{
  "arch": "unet",
  "model": "image flow-matching model",
  "dataset": "aerial photos of the United States (SatlasPretrain)",
  "train_examples": 101725,
  "image_size": 48,
  "horizontal_flip": false,
  "conditioning": "none",
  "objective": "flow_matching",
  "cond_dim": 192,
  "logit_normal_time": false,
  "norm": "groupnorm",
  "activation": "relu",
  "weight_standardization": true,
  "pixel_unshuffle": 2,
  "widths": [64, 64, 128],
  "blocks_per_level": 3,
  "scale_shift_norm": false,
  "attention": true,
  "upsampling": "pixel_shuffle",
  "init": "lecun_normal",
  "residual_init": "none",
  "optimizer": "muon",
  "muon_scale": "original",
  "lr": 0.014,
  "momentum": 0.95,
  "nesterov": true,
  "orthogonalizer": "newton_schulz_5",
  "adamw_lr_other_params": 0.0028,
  "magnitude_pruning": 0.7,
  "steps": 11200,
  "batch_size": 384,
  "epochs": 42.3,
  "lr_schedule": "cosine",
  "final_lr_fraction": 0.05,
  "warmup_steps": 560,
  "weight_decay": 0.0,
  "adamw_weight_decay_other_params": 0
}
Rows from block 14 of a small image flow-matching model, named by matrix and row number. Rows with one number belong to one channel. Each number is 500 + 50 x the weight over its row's rms, rounded and kept within 0 to 999. All counts start at 0. Numbers have three digits each.
Before each channel's rows are labels from the 100 images, of 14848 (inputs lightly noised), where the channel reaches its highest value: "responds to" is what is common among them; "peak on" is the class under the peak. Only what is clearly more common there than usual is listed. The data: aerial photos of the United States (SatlasPretrain). In brackets: how many of the 100.
# convs0: first 3x3 conv (model.decb.1.0.convs.0.weight, 64x128x3x3, standardized in use, each kernel summed), inputs 0-63
# convs1: second 3x3 conv (model.decb.1.0.convs.1.weight, 64x64x3x3, standardized in use, transposed, each kernel summed), outputs 0-63

responds to: crop field (41)
peak on: crop field (38)
convs0.34:523500425470473529552634497521527452448432475525503548490479522635508498523500500430478488499500508481437478549663518711512494529500489584500538500514527387596546517595500500549550511542486699
convs1.34:500513487486500634446481500500599500447500500621758488514500526500500500465477500430500582471500500500629500500500482477480500518448500468500500500500500534479484500446487500500500500494461469

responds to: building (87)
peak on: building (67)
convs0.47:500584475500276500500370500535386463500417533521487417535434508480500487623500594482542500556456500556493542462506516494500500500500493426500567519426500661593523500671485490500500394475458468
convs1.47:500426480527586597541511500500566509481509579471478559532578482449648500485502529494500511483447539489500583524595428623537500509581500499494459427500408500474431495511431545463491500491434449

responds to: crop field (28)
peak on: crop field (27)
convs0.52:413500520473500500525544525473500521503500388517500500483500500500500608451427492476465507564500527503500542610473490540333456500473405528596500500672589511393508500433500481474277478554500500
convs1.52:493616492533499458520543500500487490563484407547472476697515523480431500574429501430500476568528464500468566507560595503541500478507500517527483478500509500594582497444454587511500500471576499

responds to: crop field (41)
peak on: crop field (40)
convs0.29:500419473537479475537412559500500474394472507535423500458534457557430678504500559399500507513608518534362613500635482605499500406670500463538564510461571533564534517535500525503523500478453500
convs1.29:485477492476484404513476500500544459491479472508424500374464495587492500467476494470500642479401439499500500454488482479537500449498500417491478419500433500488465514672449578491488500570462435

responds to: building (82)
peak on: building (74)
convs0.49:493457500568517482511537530447530505510518471500274458526466500478537448434501569544500270500530548490500539457500500495357467478449529551633500551563560545473510344487427444490482513529524526
convs1.49:520573545522363631441443500500417544542385476553475498441561481494474500481483523507500513503593521500423500519411500464531500383476500508500500498500518500565439516551500419469443500571450550

responds to: crop field (35)
peak on: crop field (34)
convs0.21:376474540529500482500500500438477481555532359525535387494500500410500502487377500470415532581513528593597595415483492523465500598522540467526515492500450506377489590593555453500419482447500544
convs1.21:460496474489532503500480500500569467454500498407519438317505500636447500488527526549500509493463517459355533500500441472475500508481500528505575449500436484474491531490472657526500500486437497

responds to: crop field (28)
peak on: crop field (25)
convs0.6:525485394500495735486500500394475488494500500500567500464500473534500587501487500500591652500636484434500487507500523500500336500487500512427402463500495500512500547500425410586500500507590392
convs1.6:451439473567451629451445500500597485521501353494473456438479477446527500474437512618500461522536500546464452486453468541516500434549500475491498446500528418560488412562478467483465500438581463

responds to: crop field (32)
peak on: crop field (29)
convs0.27:537511552397360412495338497474514500500461539498561397484459496514554452500491447506500445587500417523511475577528493484536517382481519596448552500531541473453531472579431465537578568434510576
convs1.27:518506508479475380537512500500251454500467500579385500466463516500500500500481488511500684510493500497423482478484500489498500496479500522500485510500515489535500476588500500490489500468517480

responds to: building (90)
peak on: building (78)
convs0.17:509584415436460503513530586318493554489400521500550459564442540472500486508478534500521539555476483529515580462495520494526364500500481500500595587382497576470614455500468435507537462486288497
convs1.17:486492500486551305496563500500520500516560422533499454405471503512528500560520430536500622508474500556500609524526416472562500560499500521491437500500511500548500553486458492516474500569385449