{"arch": "unet", "dataset": "aerial photos of the United States (SatlasPretrain)", "logit_normal_time": false, "norm": "groupnorm", "hidden_act": "relu", "scale_shift_norm": false, "nesterov": true, "lr_schedule": "cosine"}
Rows from block 7 of a small image flow-matching model, named by matrix and row number. Rows with one number belong to one channel. Each number is 128 + 32 x the weight over its row's rms, rounded and kept within 0 to 255. All counts start at 0. Numbers have three digits each. After the name is the row's rms in percent of the matrix's.
After each channel's rows are labels from the 100 images, of 14848 (inputs lightly noised), where the channel reaches its highest value: "colour at peak" is the nearest of a few named colours to the mean colour under the peak. Only what is clearly more common there than usual is listed. The data: aerial photos of the United States (SatlasPretrain). In brackets: how many of the 100.
# convs0: first 3x3 conv (model.mid.0.convs.0.weight, 128x128x3x3, standardized in use, each kernel summed), inputs 0-63
# convs1: second 3x3 conv (model.mid.0.convs.1.weight, 128x128x3x3, standardized in use, transposed, each kernel summed), outputs 0-63

convs0.99 096:128160103147147079124111127150137103127110143139117139146222159142188155155172190164155116172147119138149102069074116119052135087116187089083088119069083135145112172084171132065093115119134139
convs1.99 092:099119178158191094107128139128125188114128164113128145176086087106045119172106168152202166094106110163197169123146116139128127084146128145078125061204115118087146132110122108079114174084114145
colour at peak: pink (39)

convs0.25 109:119094128109156095109146102111124071116184166100154075136095121128139117106101074089078168122133113164103152113128117139178120116195143128139196118193108135148170128129178062138071133141142083
convs1.25 110:220153121144180193065171127128137103077111106154182132109143170128134085148149114140112113129181120119095134070140187138154132109174118150145151152074118128119161119144098123120133127185149195
colour at peak: black (69)

convs0.65 071:128177170128090146122199155031097146089198139148160152131124095149127060073156114111116123139149158190142193158103131150109208122165131114108104127150090136160128127143220169111176128168128227
convs1.65 098:115115126112084135009112208128117116173128135108099123096122128128158140164123098074144128109096156143134084129103130110118141127078123133166118131128114109159142182115123114125129105092102075
colour at peak: pink (61)

convs0.100 116:122129128142115163059149147085093143143134102127130154138093103154101189150096137169127103127155145126156148099127095118139120140046080103104176153071104113106098164125120128152116171173090206
convs1.100 092:178061255127145061122128090128208116146096110127093140148116124087155069141116118093147086163140098161109093166119140119147152157168128153103097146126137107171148114148166128089118083127125129
colour at peak: grey (97)

convs0.78 090:146154132121179170122154176144153136145193152154099181115092068126131092129187133130108130159093114154128116123117066171090134127076140124206139196131108149109083081135128210092172113155100079
convs1.78 078:081143104117083091153128103128091141086128113130219124086152182086152099204128152114135122091105130078151138122185117106136143137116128142075128130113113138145096142119141120183162073139126140
colour at peak: grey (92)

convs0.96 097:128138198146145109078149098123050141087116098158120156128103209139183168122156148050114120125126146114108104089148115118152121069139106119088191165119152116105133132087149154124124145143196097
convs1.96 096:155128163130106146149146084128116100118147157138148100116216128098138062127140133143105150129137165082117104135128200128148099119198123130168160165111112032124182134161174128180095084118144191
colour at peak: grey (87)

convs0.39 105:134150074142139121159074115141018096118148096130162105128096128140172057183125128086135129128100168188116105102198179117199074178120109128117082113127155111131095131106158109148086103113092057
convs1.39 080:094098166128128113134201138128107116120151119106139111138148201120119123117160096097083121163168105111128168115048152140127150140144128066151159082109110149090143101109106128098133107044145160
colour at peak: brown (61); black (29)

convs0.49 093:135100112186134122139187135151160140172154110134139110137135190059106145106069139137123120124128151128088125058137104128089127111078118155144111166117103168120100126104128179181152128106085109
convs1.49 115:166106154140150137107106086135165119103143134090100191061139163186156116106128125113128172160160108189109169134100144138128128128155167125128150127093143132122120107140092166149152113015125118
colour at peak: black (46)

convs0.15 103:137073193154109120154084126109255110134116122116160087111170127093106093129116141191169107137175103120083147197066164116026173128134109129128133115128104140137117128097163111146089128093125105
convs1.15 092:126128061116168197121132118138095158130100166144152134100120074218106128096128017119127163113121128128138100078083082157099116110136128082159129205142128154070147075116092128115121143094100217
colour at peak: black (81)

convs0.11 099:142143213116115162069135125155080082113098125132086172133157114126094143108214140128137120118148139085144102179102128127071146151128160144099138124189124171130140115198114119175169169096052101
convs1.11 129:114131086130103119197077122128110101135129131080152159036150147060126148085146128135148158141111138172137159175118119104125127154128128106135145087121113137111125169049151135129130141096122088
colour at peak: grey (90)

convs0.58 105:128136107160095162102088117095119134096141132125114125161120199078105141131127124124138128096108158139121083132220142155223144138135112137128111158139053134100148158126151147152155099140158112
convs1.58 092:099113100134128140135176088128208075138168136154114074212157119146151241118163127129135217100110119125124204102099058140131137116096128137130128115145169121074101165146123128108129164121109154
colour at peak: grey (89)

convs0.48 092:128137087127108122136162106096130132128164082120106128109128178166140168104128140179139148118135028117111099085124128130134159098086144114144146115115083159105127171116105118108175080092180128
convs1.48 075:123128166118179122192135156128148129142116148166081134088161140077095071128088072152098165140156111110143147081069157152083107128106128145147106179120099130100102128112128128066066144175146107
colour at peak: brown (73)

convs0.22 102:171143133145083161158126136134130122099162152178142173132128236119080128147180169094141130119138148136115109112143128083118131108110126110146182072102090129124103128120104098203128078111120059
convs1.22 071:121128111108161130099128127128179128081128151205109095128141149105118126128151165163137118138128088098116128095102122117140046150093128164112079050128138153128129121146128128045128106178153134
colour at peak: grey (91)

convs0.98 091:130105093128136039171186106084121170150136171092155108169131128142153073069146139128065113142177114115128117168131138128204124149151072137093180140203058128120155151118134126113097140212138159
convs1.98 095:165127081088181085061146159128092105105137092170191161141078124098113083147116102128138137108122141121099103149087126128165141080128128106167120105123147092121136138122120128109173166091137127
colour at peak: pink (57)

convs0.6 143:107069123141209121160118143087108116158171190126199036074142135186102157082114147155128164141092101113056128119128114139084134144122106151170138129132148128191153119155169091128057115190111128
convs1.6 054:153128220158112171202113118128154114110108120116079154200128178086151184128128093128129113185114128138128113140071194128128128114116128144128150064114128128128139128128113128142128146137115080
colour at peak: green (28)