config.toml
arch = "unet"
weight_standardization = true
residual_init = "none"
muon_scale = "original"
nesterov = true
magnitude_pruning = 0.7
batch_size = 384
lr_schedule = "cosine"
warmup_steps = 560
Rows from block 7 of a small image flow-matching model, named by matrix and row number. Rows with one number belong to one channel. Each number is 500 + 40 x the weight over its row's rms, rounded and kept within 0 to 999. All counts start at 0. Numbers have three digits each.
After each channel's rows are labels from the 100 images, of 14848 (inputs lightly noised), where the channel reaches its highest value: "responds to" is what is common among them; "lies over" is the class under the peak. Only what is clearly more common there than usual is listed. The data: aerial photos of the United States (SatlasPretrain).
# convs0: first 3x3 conv (model.mid.0.convs.0.weight, 128x128x3x3, standardized in use, each kernel summed), inputs 0-63
# convs1: second 3x3 conv (model.mid.0.convs.1.weight, 128x128x3x3, standardized in use, transposed, each kernel summed), outputs 0-63

convs0.24:482440485503431537528516530504444480482525456532597494471495538620443508486543543494514537508465479454487500535503559459531486500399551478539585495501513471477540438606536547477554540516536482
convs1.24:414500429447556500469519498500564485593482516474464500528500475451467477536500464527529500531517490533534483613500507485541513500449500578419508456529534515457535500428497473522500523647518448
responds to: crop field
lies over: crop field

convs0.37:518530481473474572472522518519391444473463464504461573480512480478513450397469487418497460500521568480614530431501516510489500509500431520500478500562455551508494528511429479530539524482501517
convs1.37:477486629496451501510500513491501403450496457454451539465535467444522489460514480533495522487449560515512538509524458486548578531533488528492469461461486492468575604451496500417438556571555462
responds to: building
lies over: building

convs0.85:530537538470487433452490566407586518568474498483585424496515441454513472443466510514478459469545555520483530573559489475405558496448497498446478472501434507558512503470655462500525500450500498
convs1.85:450508517500544500502457559490451487500454556571486447509512470511534495484464443499491397488460482478517507505316472513509451497498500555525529599536517543452475513533467500547516491469497516
responds to: building
lies over: building

convs0.67:574489484512518604555484548540520448514500500500525487539522492524486454500429484522459500501467528630500532449473462461449548429538473473525447500540584470536516500507489438461563513500429545
convs1.67:515538466494439452566433488500475529480576500501544440532467481489457533570421509443434493464513520521525449581510532421523490472476491517472475462527427476521508489521521493531549477423463479
responds to: building
lies over: building

convs0.91:541494562520533527485476500480564516501467521423553415500454480477494525481437477494542472554515484505443493564488470522442500465559472429514500601521510500486526486487552395509476479417500544
convs1.91:449519500547526478535486474500558476522516481519434529457500454494500499525500504539551563535500523481500500566451578514500500517543500500500463481407500459500581465500500500517437470513450500
responds to: building
lies over: building

convs0.36:515552576439516502642504524482536400551543540500500394461486533493460472469539478537470512522519506483498458528426515500565535557507480500502500459461466516434455481571520461490451494518498559
convs1.36:517484480425424488520458545490454520465507529514518532457497554475537548495500458484512478502490507505523542500548501480530417470485496484511516495597399487475476525509538476468530533468510428
responds to: building
lies over: building

convs0.14:447475534503483531454523510575481594461510479464525524547522564599425555545474492440466533501487477558471473516508510514452483535449512473486500497431487419509518511576566618552473500482515566
convs1.14:494541476500411506464545425500611542529443463500477511521509469524560519558491548509558472531522511486500537524563487441493560530472500477462458538510500459539437491445502455481497526589486461
responds to: crop field
lies over: crop field

convs0.72:522479551477478529532528494478469465536414443532515469523511446534483496541465452481511480504498513461526543570504598512465540419556482530559526524512500514446474488499484428518465500524450507
convs1.72:481526531427491396472409513500506514463473507465503526547492507544446478482488494529482547484454416503521464569479492498493479500428500533453473489454500545546493500455516475499544501428531449
responds to: building
lies over: building

convs0.110:460533408480463526400517489381421452532489547480536510464504493520518484500666509482491500523492507487474515540500482544483469515522544513557504515484422477512514484473475491542480519480526571
convs1.110:643459496537519445464491513500455466399478432492480480525475544520528518484489409500553503478495472482449497574486562506513510511466500464490529475507500480491549510496461500492500440449430474
responds to: crop field
lies over: crop field

convs0.2:485515500607553480528479531452565462539503522504531534527490448480511492575501458494472478491514533429476494526448512514455503498553467500468541477493486511441488487420524500475473511465441557
convs1.2:447525548494467536548556515500548476517484478527492491477500496569429500481483460538538484483483471481485502476525423500480500507547500436517490548478500541500504511511510500506546489468451476
responds to: crop field
lies over: crop field